A small contrastive image-text model, trained from scratch.
Model: 7.34M parameters, 64-pixel images, encoder arch convnext_v2, encoder norm layernorm, encoder activation swiglu, encoder patch size [4, 4], encoder depths [2, 4, 4], encoder widths [80, 160, 320], text encoder width 128, text encoder layers 10, text encoder norm layernorm.
Data: trained on photos with spoken descriptions (Open Images, Localized Narratives), 203450 training examples.
Rows from block 7 of the image encoder, named by matrix and row number. Rows with one number belong to one neuron. Each number is 50 + 12 x the weight over its row's rms, rounded and kept within 0 to 99. All counts start at 0. After the name is the row's rms in percent of the matrix's.
# gate: MLP gate (encoder.blocks.7.mlp.gate.weight, 848x320), inputs 214-319
# fc1: MLP up (encoder.blocks.7.mlp.fc1.weight, 848x320), inputs 214-319
# fc2: MLP down (encoder.blocks.7.mlp.fc2.weight, 320x848, transposed), outputs 214-319
gate.334 098:68 46 21 68 56 37 48 75 50 35 44 42 42 52 54 69 40 33 60 55 36 66 52 53 71 37 61 47 56 56 42 46 51 80 42 26 53 31 42 46 50 57 41 34 51 67 68 71 41 49 38 32 39 37 70 38 42 48 43 50 29 42 60 40 78 32 55 31 55 53 75 56 47 58 57 48 45 60 46 49 60 31 68 54 64 58 61 48 29 66 25 30 49 39 51 58 51 42 51 57 51 55 43 33 56 45
fc1.334 093:52 45 48 40 49 17 47 54 33 51 53 55 57 63 54 54 52 49 39 46 57 42 63 64 32 57 65 36 49 40 57 51 36 19 56 91 38 35 53 30 54 34 47 57 52 54 69 51 58 47 46 53 52 52 35 57 44 41 38 79 61 42 60 57 48 49 66 59 42 40 33 45 40 52 46 49 74 50 67 41 59 63 69 41 38 35 39 47 42 50 53 19 53 41 64 39 50 37 51 55 61 42 49 35 45 40
fc2.334 102:48 50 54 61 35 42 68 74 42 46 70 63 38 56 26 54 64 57 50 59 44 64 49 35 70 44 40 43 51 64 60 69 60 55 44 39 43 42 63 19 38 23 63 36 33 29 60 54 62 50 67 47 39 63 39 46 67 50 62 55 61 48 42 43 47 49 40 50 64 31 58 65 43 38 63 56 44 49 62 75 43 50 33 55 33 51 28 49 56 57 61 58 57 53 53 52 60 68 35 79 61 64 45 70 24 32
gate.335 113:32 67 59 37 33 32 65 50 52 40 81 58 54 57 38 52 41 54 58 45 54 63 65 44 58 49 65 31 65 47 51 65 46 69 45 34 62 40 38 60 61 74 55 56 64 49 42 67 43 55 56 37 49 48 52 53 62 31 64 61 69 54 71 61 51 71 37 64 35 52 44 39 42 44 52 40 31 40 52 57 48 54 62 41 64 53 25 73 52 48 29 42 28 49 32 38 53 66 54 50 36 43 52 67 45 53
fc1.335 112:47 26 42 74 44 57 33 36 41 45 40 42 43 47 50 23 46 51 51 61 41 49 22 64 24 35 43 45 54 35 55 52 43 29 57 60 37 43 52 33 64 44 54 62 43 41 41 37 54 48 48 56 42 59 66 43 56 42 44 56 61 48 29 56 33 29 56 33 52 61 51 61 47 50 46 45 55 50 74 47 50 50 52 68 56 36 66 37 40 58 69 52 42 37 45 49 51 51 60 58 41 52 59 55 65 45
fc2.335 107:72 22 70 56 58 50 45 50 38 58 50 62 30 56 50 43 42 55 44 59 44 38 67 44 59 66 60 48 52 51 39 55 25 44 62 72 54 43 64 61 44 40 44 38 44 42 63 55 42 32 63 65 47 39 30 43 49 65 68 46 63 32 42 40 64 39 64 46 21 52 41 47 53 35 40 61 41 40 32 38 69 21 48 74 50 49 50 34 63 62 48 46 50 35 31 43 48 42 64 56 70 73 29 71 27 56
gate.336 095:57 43 52 36 57 65 43 60 36 57 51 68 69 35 53 42 28 57 64 59 43 66 62 51 43 48 48 55 34 59 47 37 48 52 61 68 56 53 66 48 66 45 42 39 52 27 48 41 60 57 39 52 55 55 61 56 42 33 42 67 47 28 74 35 52 63 55 43 51 43 35 33 38 41 47 51 54 59 46 36 45 49 46 55 48 69 28 47 78 51 41 31 58 50 44 49 59 49 67 69 35 79 56 61 53 38
fc1.336 096:31 39 45 54 54 61 36 44 55 46 37 51 51 55 60 50 45 43 40 62 64 52 37 45 43 57 51 38 39 63 70 43 42 42 45 40 54 59 55 53 49 56 42 40 45 51 31 63 29 40 45 60 60 47 62 77 40 56 58 66 56 54 45 47 56 48 41 43 47 55 29 33 34 42 39 57 48 64 39 34 48 64 38 57 49 53 42 67 61 51 62 26 57 61 58 37 55 48 66 53 47 56 56 52 58 48
fc2.336 097:56 57 60 56 69 40 62 62 55 49 44 67 34 63 41 57 63 56 42 49 41 35 62 57 46 41 50 70 27 24 56 41 40 45 60 59 66 43 69 42 24 45 37 58 37 44 50 36 55 37 56 44 31 59 60 46 47 28 51 35 45 22 37 50 46 39 60 55 42 66 59 77 49 54 38 65 61 60 48 41 69 63 59 49 59 41 40 38 62 42 70 50 43 51 42 37 61 55 64 69 67 62 42 82 52 36
gate.337 101:46 37 40 48 51 36 48 37 59 77 50 61 47 44 55 62 59 68 63 28 26 36 47 58 69 68 57 37 53 46 43 70 47 47 59 33 38 46 60 51 54 41 56 72 57 51 66 40 59 50 56 46 55 63 41 56 48 47 41 43 57 40 56 37 60 67 54 38 60 36 41 59 61 69 44 61 48 75 49 33 48 26 55 63 72 60 41 52 55 69 54 51 68 38 59 49 32 38 56 44 42 55 29 47 52 55
fc1.337 103:51 59 62 41 30 64 37 51 23 57 59 47 43 54 48 51 35 50 74 59 43 59 18 47 67 62 26 42 71 65 51 35 58 43 50 49 60 55 45 58 60 56 39 28 47 56 49 51 60 42 32 67 57 39 55 50 64 53 71 53 63 50 60 47 34 56 51 46 50 35 51 44 59 66 58 61 59 60 31 45 30 49 47 42 73 63 41 39 70 32 61 49 49 55 35 60 52 56 50 63 67 45 30 31 30 34
fc2.337 104:52 50 36 56 39 43 66 60 39 60 57 44 55 38 25 41 47 78 41 61 43 76 61 64 34 66 51 49 66 37 32 66 51 50 69 69 38 46 47 27 50 59 67 64 55 36 42 34 40 54 66 32 61 47 56 51 63 54 47 38 36 40 68 57 45 47 52 39 59 38 57 40 41 65 53 35 60 54 53 50 45 40 25 44 54 45 57 43 35 22 45 61 65 34 63 47 52 38 46 38 64 46 50 49 30 40
gate.338 098:52 65 46 35 50 54 61 34 54 48 34 40 72 50 63 59 38 48 38 49 82 51 76 56 57 53 51 51 49 59 37 32 64 27 52 39 63 47 45 40 54 40 37 52 62 42 38 51 68 43 51 49 51 50 37 40 66 37 42 42 56 55 39 48 50 44 27 39 48 46 45 51 55 37 37 37 57 49 50 74 49 65 49 38 31 40 50 70 64 45 55 61 53 58 48 57 41 50 45 67 49 40 70 37 38 63
fc1.338 098:46 43 54 29 54 44 41 74 37 46 61 64 45 21 53 70 47 52 37 49 47 52 69 53 68 63 31 39 70 57 41 61 48 45 60 25 58 41 29 59 68 58 71 48 47 37 43 27 43 38 46 61 48 54 55 56 63 43 58 46 29 61 51 40 53 29 64 61 77 54 64 65 62 57 49 27 51 53 36 51 65 35 54 51 39 37 52 40 61 57 48 61 55 39 52 56 30 32 53 60 35 58 25 46 40 36
fc2.338 102:74 53 41 57 51 66 40 33 46 44 55 42 36 31 38 60 34 56 34 58 62 73 57 51 34 67 49 39 54 48 50 33 46 62 26 51 50 46 47 45 59 57 67 51 66 62 48 53 47 74 40 37 53 36 47 53 66 40 65 55 34 50 49 62 58 55 38 54 35 58 54 60 57 41 28 37 57 68 47 48 44 25 60 49 39 36 42 58 47 49 44 45 54 42 64 69 50 50 28 41 55 40 48 41 54 59
gate.339 110:54 41 48 42 63 44 36 56 35 53 43 54 64 63 38 40 48 62 48 73 52 35 49 70 43 51 43 50 43 51 37 32 43 45 34 45 36 25 60 29 60 55 24 42 47 35 79 43 52 38 46 69 66 55 44 50 64 37 56 61 39 73 42 59 34 48 49 36 61 62 66 57 42 61 53 41 59 33 40 31 58 43 45 42 51 39 41 36 66 48 67 50 40 74 49 47 58 52 40 52 33 69 33 64 27 63
fc1.339 111:38 48 45 39 44 56 39 63 43 77 36 59 58 39 33 54 47 50 66 64 47 33 67 70 56 61 31 67 36 40 32 53 42 43 59 31 46 62 58 34 33 61 43 30 70 61 73 39 43 33 58 68 54 57 34 60 63 53 52 55 47 44 52 55 55 48 43 51 45 54 63 41 28 49 47 65 67 41 58 42 30 48 39 32 49 40 33 67 51 46 45 42 42 55 60 64 49 48 53 57 27 51 47 56 52 49
fc2.339 119:67 49 40 67 57 35 54 33 56 35 61 28 36 71 52 51 68 43 70 67 38 53 53 49 54 76 71 56 51 47 60 67 51 40 72 64 56 31 57 58 31 68 38 58 66 55 36 60 55 59 49 33 50 54 73 54 45 50 58 58 37 39 51 61 63 35 51 26 26 47 59 53 32 34 65 66 48 16 36 68 51 43 61 62 62 52 69 64 49 46 48 55 56 43 64 39 66 47 40 67 45 45 57 63 38 51
gate.340 094:52 38 47 57 64 53 68 56 37 57 48 45 42 47 45 37 49 61 58 45 44 32 56 62 57 65 29 80 58 59 56 58 41 64 55 34 70 33 58 46 67 37 43 46 46 60 44 52 65 63 40 70 36 63 57 50 36 43 69 45 74 41 53 51 67 38 38 44 52 51 35 31 26 38 37 63 61 40 46 57 43 67 72 67 64 62 35 67 65 41 55 26 67 46 38 43 28 50 58 34 55 35 52 49 41 65
fc1.340 094:36 52 54 53 28 37 21 57 65 59 40 62 46 43 42 25 40 49 39 59 34 36 44 49 50 52 42 33 58 72 40 35 48 48 43 48 63 50 50 63 52 67 72 51 62 38 41 42 32 43 52 51 39 60 51 50 42 53 65 49 57 74 46 40 57 40 47 76 35 42 37 58 46 44 69 28 56 49 53 54 58 53 25 61 60 57 54 23 64 53 63 73 57 40 59 38 51 53 60 44 57 51 49 59 61 52
fc2.340 098:47 44 63 55 63 34 36 17 54 50 69 31 44 47 45 33 47 73 43 48 64 46 54 41 25 59 48 55 45 74 51 41 41 45 64 53 55 63 49 38 48 55 53 59 64 43 49 78 57 39 36 41 55 49 36 28 40 56 60 40 61 53 52 37 38 23 64 59 38 62 45 33 47 32 34 65 40 53 43 59 49 53 56 52 39 55 53 49 56 74 33 35 29 42 61 62 71 45 55 54 50 44 65 54 24 52
gate.341 097:43 77 69 43 52 43 45 66 69 51 52 63 52 22 66 45 23 61 41 49 56 60 49 42 52 38 42 40 64 53 58 41 61 57 51 34 59 34 56 51 57 63 47 68 64 23 55 81 37 53 73 51 24 26 52 59 39 38 58 36 52 56 58 51 71 53 72 63 31 52 55 28 66 47 48 47 64 51 56 38 31 62 40 58 35 52 39 54 53 50 40 62 48 42 54 41 43 52 57 47 35 62 48 53 65 52
fc1.341 097:38 40 49 51 46 39 44 41 35 57 47 73 58 46 13 43 61 53 68 68 66 35 58 46 60 55 52 49 51 53 60 55 44 43 54 50 54 39 50 38 41 42 49 47 34 38 53 27 51 38 52 62 55 53 50 47 49 50 57 54 41 56 49 50 55 42 44 39 67 44 59 29 33 41 43 37 40 49 45 65 50 61 64 49 53 42 66 52 51 67 42 37 37 50 61 35 43 59 36 56 48 49 66 48 41 38
fc2.341 099:49 33 49 55 33 44 43 43 36 47 44 51 42 54 58 57 42 36 67 46 36 72 67 44 34 62 60 39 71 65 53 88 64 47 64 64 50 63 43 42 35 67 66 38 72 59 20 78 46 68 58 38 53 32 63 54 64 41 32 47 41 57 44 33 47 58 54 55 62 42 52 57 16 65 32 60 66 48 45 64 39 42 41 58 47 42 60 35 37 56 57 62 74 42 43 57 49 51 38 62 44 37 43 56 50 51
gate.342 098:54 41 72 41 61 52 67 66 63 43 71 30 47 68 53 44 54 50 40 49 33 49 55 56 54 51 44 46 46 52 48 36 67 34 55 49 53 45 45 50 53 52 45 58 30 62 52 68 30 58 66 62 39 58 32 55 43 61 67 47 68 34 46 52 27 34 44 63 52 81 68 63 37 49 38 45 51 65 48 26 47 76 36 62 60 58 51 59 31 64 50 74 46 54 46 66 44 55 57 69 25 47 32 64 47 46
fc1.342 096:44 55 51 74 59 63 49 42 48 42 76 43 41 58 54 32 28 66 34 23 61 65 59 41 38 57 72 59 63 49 55 57 53 64 64 60 55 70 36 39 58 42 21 67 65 45 30 40 45 64 52 41 62 45 49 42 48 22 56 25 35 52 65 60 29 64 52 61 69 54 41 48 72 53 31 47 27 39 36 47 48 69 54 36 30 23 38 49 35 32 31 67 56 53 75 35 48 29 35 53 66 57 66 65 55 44
fc2.342 098:76 64 57 57 60 37 41 60 35 65 56 52 62 50 58 40 37 54 56 40 69 38 36 51 52 37 34 43 38 46 57 29 41 67 51 57 58 57 48 63 51 37 55 72 40 59 53 52 37 43 44 53 64 51 63 57 40 50 48 57 47 41 42 49 47 35 56 47 56 53 64 54 44 62 20 41 29 46 54 58 49 62 71 36 19 54 62 51 45 48 51 68 38 70 31 68 52 65 58 62 53 48 54 39 42 58
gate.343 101:22 20 55 69 47 43 27 37 44 55 51 47 44 65 51 53 54 35 55 60 54 30 32 48 44 61 42 59 74 40 62 61 40 68 53 70 45 40 68 47 51 53 48 43 69 57 44 68 37 57 58 62 41 31 22 50 40 73 65 35 36 48 45 53 44 36 48 53 39 49 52 56 36 37 53 43 53 59 72 41 54 46 50 45 82 68 51 65 38 59 57 39 39 63 42 53 64 63 36 58 49 48 65 19 33 47
fc1.343 104:49 63 55 34 43 51 52 58 63 41 48 52 28 43 62 69 57 51 73 45 51 52 53 68 47 66 40 23 38 61 38 36 44 56 29 39 67 60 52 52 63 59 39 55 34 67 35 29 46 55 37 53 38 76 53 37 50 62 41 48 64 35 43 75 78 50 38 55 41 40 43 76 42 49 37 51 52 59 34 54 52 46 47 43 52 28 52 49 68 66 59 53 52 46 53 57 51 48 32 46 36 59 36 45 49 86
fc2.343 102:78 45 35 27 64 58 55 52 47 57 55 54 53 59 42 44 65 73 36 46 81 44 35 54 49 68 53 50 46 38 46 49 40 49 67 41 45 41 39 46 51 53 44 47 42 35 64 45 69 53 46 71 47 66 37 28 43 31 49 90 43 45 69 75 71 42 34 33 45 55 47 61 43 56 35 62 35 42 51 34 49 51 51 63 52 40 46 47 64 54 67 46 57 29 69 42 54 55 49 44 64 65 51 45 40 82