{"train_examples": 203450, "translate": 0.06, "encoder_isotropic": false, "encoder_norm": "layernorm", "encoder_patch_size": [4, 4], "encoder_kernel_size": 7, "text_encoder_qk_norm": false, "text_encoder_inner_norm": false, "lr": 0.00074, "beta2": 0.95, "eps": 1e-08, "steps": 3000}
Rows from block 6 of the text encoder, named by matrix and row number. Rows with one number belong to one neuron. Each number is 128 + 24 x the weight over its row's rms, rounded and kept within 0 to 255. All counts start at 0. Numbers have three digits each. After the name is the row's rms in percent of the matrix's.
# fc1: MLP up (text_encoder.blocks.6.mlp.fc1.weight, 512x128), inputs 0-63
# fc2: MLP down (text_encoder.blocks.6.mlp.fc2.weight, 128x512, transposed), outputs 0-63
fc1.121 126:075086102113144117162143138138114134140131145155165116135091125113137129117144086115166135129143142165121158141116128143133135093126121137127102116111112149107154121103149155133164149110109158
fc2.121 123:111129098103132128172158140080114124095133107143121143136096120144115119144142145129156120154125132160090114149090098092161118123149134129139108107132173146110162148144099153144139113146109114
fc1.122 094:119143127143086173169095108128143120124117132117100157170133127125117113101164163095165108175132104125155119147104106169123166112159160102127105152117131092141093087111163111138139151110132132
fc2.122 097:139110136093143114109089094130149129086151096124120148113116128135110078108151149149087118162094143138099143095133126116096111110104092153105089112100160129154131119169155103141170102142136101
fc1.123 118:149139134095130163160136129128170141165128082108158122156150117160126142159132164107135084137121167146109119141098096152111131103175140133105141104125139100158120144104117145160129150163063102
fc2.123 123:080159136124127152141103114120100099177149151143104122159146156151122137091138111147129100099155171131121124130101115145137134137163150139119085133114149136106118134152103143178107112094066112
fc1.124 083:122149078108143124094123073124109141157106128101107103157151090097120097126134104134135107127171135109092116152118165125144109126141102112117124088131139129151125149143132106142131115088136156
fc2.124 083:146156188137125120147121158119120136128166090151129173151123108157100149158131163161128116130116151104158138149153125137124099159121158167135155164126121143164097123099098076148118142132159144
fc1.125 096:100142122133107153095100082162122149106144113110100156137116132100106105137154131127148093164178150107153160121098119154092139113178145149105102084134107130167119140082134131146140074149101140
fc2.125 092:114107139116125121099116123119161094102078143096148143097168096116132169100134164115115162121163125141122106096153142138124146148095177105115130116127123138149145115150105106147126148125138159
fc1.126 087:111171084128160132157084135089157125169123090097126162111110162142105154124135096143149089150106144122151147150153125120100121118092099135112152160105146162148097156115169098101104102121142130
fc2.126 086:101120121150163125142107164131156144104171149129144161122120139109136143166085125133098126138103098088092153120118172174129130102164124135164158142172163103143131140124158106139133162132148117
fc1.127 101:117124130164143153132125117111102119184137093156095134138118155107091113115155080127117144105163127161151118087150143133074138165140109118165140140156087166156134150155112132169085119129141112
fc2.127 095:118151129094091134118092139108149168124152146158115094113164116142097161130160140123132099106095162121123123147148130173140100097120130088121145147146130130105102090118126161124127086144103159
fc1.128 096:121093116116125161149129146104172110145135128129107119151066114152115096169138143132137073131116175169100136154115110103126130161132137146150149123165091122128150159162148118115157123100130130
fc2.128 092:105114162145128099094141093106141137138134133116095135113154145145125134138169102143113119112117144077122078148103081124142114122126143136089124084157132162133130120124110169123128125144091093
fc1.129 121:156123118113129134095088157168098143123114088147071140147109127121088103109138135145124118141136167097116135128135096154103170171107117134123115110156157079151085139164135089111165125131140157
fc2.129 120:097128174097125128155154146114151071162140123149133135136130092162098120136151097169122111119100126112114121127112092094131157119123125141169097088089098117157114137111115118094132122143137110
fc1.130 110:104092112139122079170085129146125112167120136120125125113083120136091147083151125096121128165148137161108142137090115131106123139139163155143135158119156165129172162131108128154136138142139116
fc2.130 116:143111155160135124128108156138092101107139108089096162151159126132127124128117105126163157126089143160104102095130134090186148129096145112102146080091203127096144141148102137164111141112099106
fc1.131 085:121164112130090164160144139149119145184177103100145161115128164142138092111137120141102129139126174146134119136140112082143121139107132087121142112153142114175147125101111082161147093127147129
fc2.131 086:156128137158133121098107163100114096095147128105144167163130120107088167120095140138151127133110170150132125136122124090075142085126125151133154164158105131094128117138125116142114104167139111
fc1.132 085:094151098150154146117104097149121145130157101165139141111081101093122132148130143134154111139141132160090133165147158137089132135132130107132126151147129137136113137156097155146158150100076131
fc2.132 091:103101122125158155136139099112161096133103092129144166132151116129088122138128149105105144154100109087154111110119095160114137086120162098119143140112100081166158115104153118089138149122101107
fc1.133 128:082096083132126113155141123125147137148146161142100106131086110131104110115116122111135135119161132127143157142095115134150106143111126117143121105120143165162168164123124167165104125141107118
fc2.133 129:125115141146153130169136166110104167134154135117118128128122142139134128100119158103194132095102137137113113141097105100157165134140149133109140112140179140141174148082099138152123120149083122
fc1.134 093:089140097121154132159109114132144093135155086168136101147121128105128068144150143113093125135111151129101139138136115127130153127173136120146136122158113157118090109134147125140151138163073138
fc2.134 090:138122120151127142112097098103101149101150119135110127137150143157098152099107117158132129093129104150144109093140152138158113100151120122101168106079199144111098126152147118098095106127158103
fc1.135 100:125106077114138130128108127095132144133175100117117107121072099094071114107155106155150149119132153110122154131083113109115163099115120112101149086093131176107105095119139123140099110137135148
fc2.135 102:136123124137140107184102147097092163090106144109110111133161149109117105126161097090174141102085105157128092108139116073169126132112159108101141079129165115123143171140102111118120108147145104
fc1.136 098:075122131121140151121083133087081107147126130128115120150126113136107143119110144151123113147109121117086112144149134175126107126167124147098104122117113103121138156137145094133165115079132138
fc2.136 102:138142108102145138130144133149122102152093084097137128117160102130109115142188140142145121172148170186100154091126094142171112153103140104152068090141150152119150157096144123146116119156127143
fc1.137 114:087112128106113156095128104126129120119164118147128111133093138122057125110136115119093113154153160147122098146156113165137134120180164153158113143123113113110146092177142139172135106086073148
fc2.137 117:146084125082146134150137134138196115130070136148177090114104126100114104137072147135116106161148160117129170101146129120138088095109169098090074136104125132111122090139149148111117104106123130
fc1.138 109:114157131120131130138138143167152107152164120103108096141131109102093102146092128168128094103133166114148079103147158116155176129178120143156151108107099095112127130147153125134102110126091099
fc2.138 106:094143170094156161111156109096154111113095133122162130127121134158155108147125121172120076135161138131169097147165155130102160071159151118130084135172145146096112131140151094157114148085113146
fc1.139 111:097133106114110147130107153119160096105153090162149103172129140103148118114129135083132137117172115104135146127100141100153146105154107167109062148089097131144101113128142173149166124173105114
fc2.139 116:161102126136160133140132144149166125153121102116118097119091133119170095146155168157128133185144116115115104150123111164131099120155121116101118167117104133134097135159138143097136116138122159
fc1.140 097:104107102163135150137147097088148120163113117145116131099145125096110103091161119116112136168163110133087123154109127116086168152153164120122119146140144153086111117133122103118134112098140166
fc2.140 097:161087146096144119145112135118116142136135126125128116097155106122121138150105106076123142138130142098140138112112103096111123112078094093100181111150099114122091076123184145123118090144165117
fc1.141 086:160104144151105097102124122155089113172173134104159162152132140086123102101114100094157108100144121161127142169085116135104123098159159126132125143146171111127104175134128164116104105150103148
fc2.141 091:126083140143100158148117124087098157152157141154155143104144101117108129116152167129091160120133107155150084131135107137090114143119140146155134120142162110156158094115143142104091099112168150
fc1.142 086:153133095123151130124094153151176136149164147155112115114142113112093132100130096124144129128175118148118106170136149113081165101172131155147112098114094157125125123148139140126116097099136127
fc2.142 090:089138117132101115131151136123132167151178165097106105159112088156099096134115094148152111112162125149122154119140143153152164156144104181172122149113099130154122140142161141155098114131109104
fc1.143 099:103143104103130148104131125112098104166125167143147153125155143118108146167130102164148085089157127121118113160106143148124151111124121117165166112157106128129122099162087125124150094125059115
fc2.143 104:136157137088181143110153131105135151151144096112121125091156117093131083156106108103153127159112095144088162151147117139105131119090144131113153084102123142148137096171170185141145081118132139
fc1.144 090:137146107131120138134148104126124092106123126139149144107134109160104101151166078117138146107170122126130154170117100122098135156140132094107133102084164140126150113128101135145099134143093140
fc2.144 092:116140130139136100101087117110098143103116171139122143102152151111139144105148125150096154145161165123128136158149142149135095168157082160136089103147116132167179138148118118156107130121094160
fc1.145 111:141140136127158173130146120088174097146160067136146144158140135135138113147153161138143139171128131162097098094111143103114104114145141096147101146127108134124142122101108120162155124133107141
fc2.145 107:089117122102146140131160145117122117185130104142113117122146148182135119086115128130124114141112117150122093127094160156137127118156143112145083136148106135102152145161123090165152174084078128
fc1.146 103:134111117144083163155080097074127145114160167121108162146107163124102122094106099110169081160136160128159094161125140096125148139119102085129134120143145170145177143109119175155128159120131130
fc2.146 106:133085120113104124133121148130154134149138090083115157152091129119101104102178132143110127143115153139143146152135111164090176118094146155146114133149149112161099134122151157151124117109104142
fc1.147 099:103153080138124107172124100144148125163146129130123151096102110154105115113134115113153092143183113157117093164138158160137134138107108153137161138126129130141143146168089121138107137116082142
fc2.147 098:160132138162131087093144118129141130128112085115084160129160116100109108127145131163086151120162091115137158103153088158132123127100167183142131112158146079113138147112129122101119157095115110
fc1.148 112:136118109146108127123130089133138111116132149135112165160072103097118132089144083102126132143123131116127151098108169114131164105137111123137154120126164159159127129170146146105127140114125141
fc2.148 113:162145120136149103134102128145118146094137094120102164139164152087169121124104126119121136145096135121128095101140133142140157167104106141089161167108104127139090134112175131071119125121116119
fc1.149 086:110117115142132168133157118136140138162151152143119175141114104143124133116105156135128121129120111165090107156119158142080123095121136087135175150141163110147149146121130160176084148094121139
fc2.149 092:131188148157094146139117157141164119134136093100099118095141147126114146135096127094153147149160099092115098181106092129136119124157147136158112121108084079135115137119150130104106165126129160
fc1.150 091:157155081171127149147135106107121150121138137100093158102084140113141109115137115138144117132178115151122094149116142105148137156176129130093096126158128151167104092090123137124162118135088109
fc2.150 083:131125126142099116144124160110176113165100144125131150179090150149156117108119145108114182141113140121136103099168150152125144170111126124118131096110140134085082117107116140097152094127160143
fc1.151 105:101144104118113103142127144137109129160152164122113161089133137096151071112116141124158121121143131108148099152113109127063098151099134126148129136133165121168128092109111148132106124164107147
fc2.151 108:177083173148132111105095148167142158113145094128128160150130121112120159095125146125127094144151093098142135155158117103117106146134085139142160154078163122168133139112184088113121116145115157
fc1.152 093:107114126146119129114115104085134146110137115133097146098086116137112150128123151115104081143151152104108140167131134104088173150140165122155098097121157101141105123124123100137119116145144136
fc2.152 092:171159140141131141135113131150103159097136154102149154148152167153098163125162144119144101158128124144140108165142103160116114127163146143100138145095129092128091118145142102089105121120107158
fc1.153 112:067129113153123122161100086112169091154166101133119141138036119092121096088104127170153104143104125117147122122147158125100139149149101131136138122113179144130147131132122169114142143101119101
fc2.153 111:169116119141112145091108140144134087102121084101111111171096138129163155118118109089129099109140148141132089167148109122175115153150159149117133073101118094115088143091167111149135147137127120
fc1.154 085:100104086142136106157132125114100114102143147113099091092102094116105137164151130120119111147152125115149145142127158111120118174159131127090109077153149111166097162161165102095115131099071126
fc2.154 083:159162104110140113123151136113084112148167156091164141168153156127146132091088128148144121149111122170154116098151166114116111136124109142139159135094160089154146154109114159161151105161128122
fc1.155 087:100118081155159154115112121121134145119119140140111127125123101133119125105174139154100074115103161148128099100081137114122130105145148119110155100120111166149121115118136119166140138091131151
fc2.155 083:126080127122105129107121149159151127086120111141125123158135108119119114109107156141093110103118113106130102150163118147166121091141132158127122168105130105122093083103115114137119118113129145
fc1.156 134:116129137121156165156114112130177093121103088128168110142103149113144092137179088163130104188124152149137151097108117158133141138141116120087087120083158125145119091135117137107159101117119109
fc2.156 125:159127163156129165133174156093162121117103093110122133154111192099126126137102113106144090110120095126151108133121114158177144126168130129086127103128105122124107120100150158163119129160099151
fc1.157 101:131149092142125142159130118152097079117181152081112127122095146093112139140134155140084134106140106126147146119101153183087182158136147156075147150107111154140131116123123163153135165091130117
fc2.157 093:137115128129112137098162145119129126126094112119105126136169167163112093154143094128117114162167122130129137167158070111117157110163120137105094156163090141145126124160143097110148124130158127
fc1.158 121:149170142095131145142162129150112102126120123115160161154107105099131127146159107165116109154144122116098161130095167176137176091155157148127136119132177107109118111131120128152118158134139138
fc2.158 126:141155181162098140117122128123127084061119110142142119136113179133156124163158140118143105113083124149121125114125162169161123123147105140098151114109184105072148106124127127137118126106136126
fc1.159 110:147085099160081148127140134076146141150164121111105127155071139158136111145113167095159120134132121152143109143147157118074157114118128123129151129138100167128110100155153165135100116127121159
fc2.159 109:074127131087148110161111143135145101150119096180110159139103134176133122144140103136125127087133172111117111124098146092123137140098145128162107125162132093142091132166123108131151103106111135
fc1.160 099:148117080140100137179099086119137131120116100112134163162102136098149130111154116136158091128134128175142097140087157141074124130087158130145134085146144137141133134110127115142143089110117123
fc2.160 100:105146130153104097165133162128144098147112103136101114127159117148131091117085136095139108103170163120149124121143156127101168115128145143153126120127107106128106083151121086122112122159111120
fc1.161 097:132140107133134115140074136140131109110129140125160139120085100108125131156105124139102119138139096109088110138113153151091104124140146141165120102124122163134147067134161150116113107104140148
fc2.161 096:092151130121146086121135143114138099188114146118108117079160113110118114084082116149106162159167109126141115074153129092136074149078104082145131126150131150164121091155108113110128099152137116
fc1.162 089:119139065158107126129102152101117095141136093126130149139083104151107140152136098106158099110162170121146132111129161135138153107161140101157125128121098118113126120144145121102111095103083153
fc2.162 092:156165109151107100125098104141170159102110149126109120099130122081118140109140096131099154114087141128129095103100118138077140099118159169113131110164124132088163166121132103126144143124117104
fc1.163 092:079119119163126105124149118122136127158171119156095160101078171147079124154110137105163138142159148155096159122092119147141146151151135145128131095079092141155127116138159157131125109139142144
fc2.163 086:097161117089068122154106115104152076156101130142111161112136100135142140140097131098131066123105133154115109163103160133109157096116165155113118115127154107143151149128094138153162145105110130
fc1.164 117:074100111088156125119141149103162048089147118135123130139092147097145129158144125120176101144150144158168159116124180095157111079101167122145129084088122135132119132141163130148128097131128159
fc2.164 116:112096132078169106127136142170153105169106120126108124162125078135112139144164116124132130156142139138094142164139115125138166108153168129127131122080091093166141137160148080112163119121147129
fc1.165 084:083130073168151148175101122128118096170117126134130139123120144092119121139163129100133113095161137139131098165086164164081109119135123166159104146122108103138102099113136115095169108148103123
fc2.165 075:136139136119163130120102150158138096128093127102115153116110120157087129148113177102157124134155096109134093153179159129128154087101086131095148135161116094109116114157120088138155141099125095
fc1.166 090:113123082156094096107107092124141085173139153133085161114073113095133106156144120158164130163137164145120086146110118141141149113111142111102172163108121117113118162111107150121145162155118133
fc2.166 085:165166108139132118170106161109141134110167124109118137097146108149156100139152137095115145111124135108072124159109152121116100116132128090166105124094114131125111149150174109153103120132151104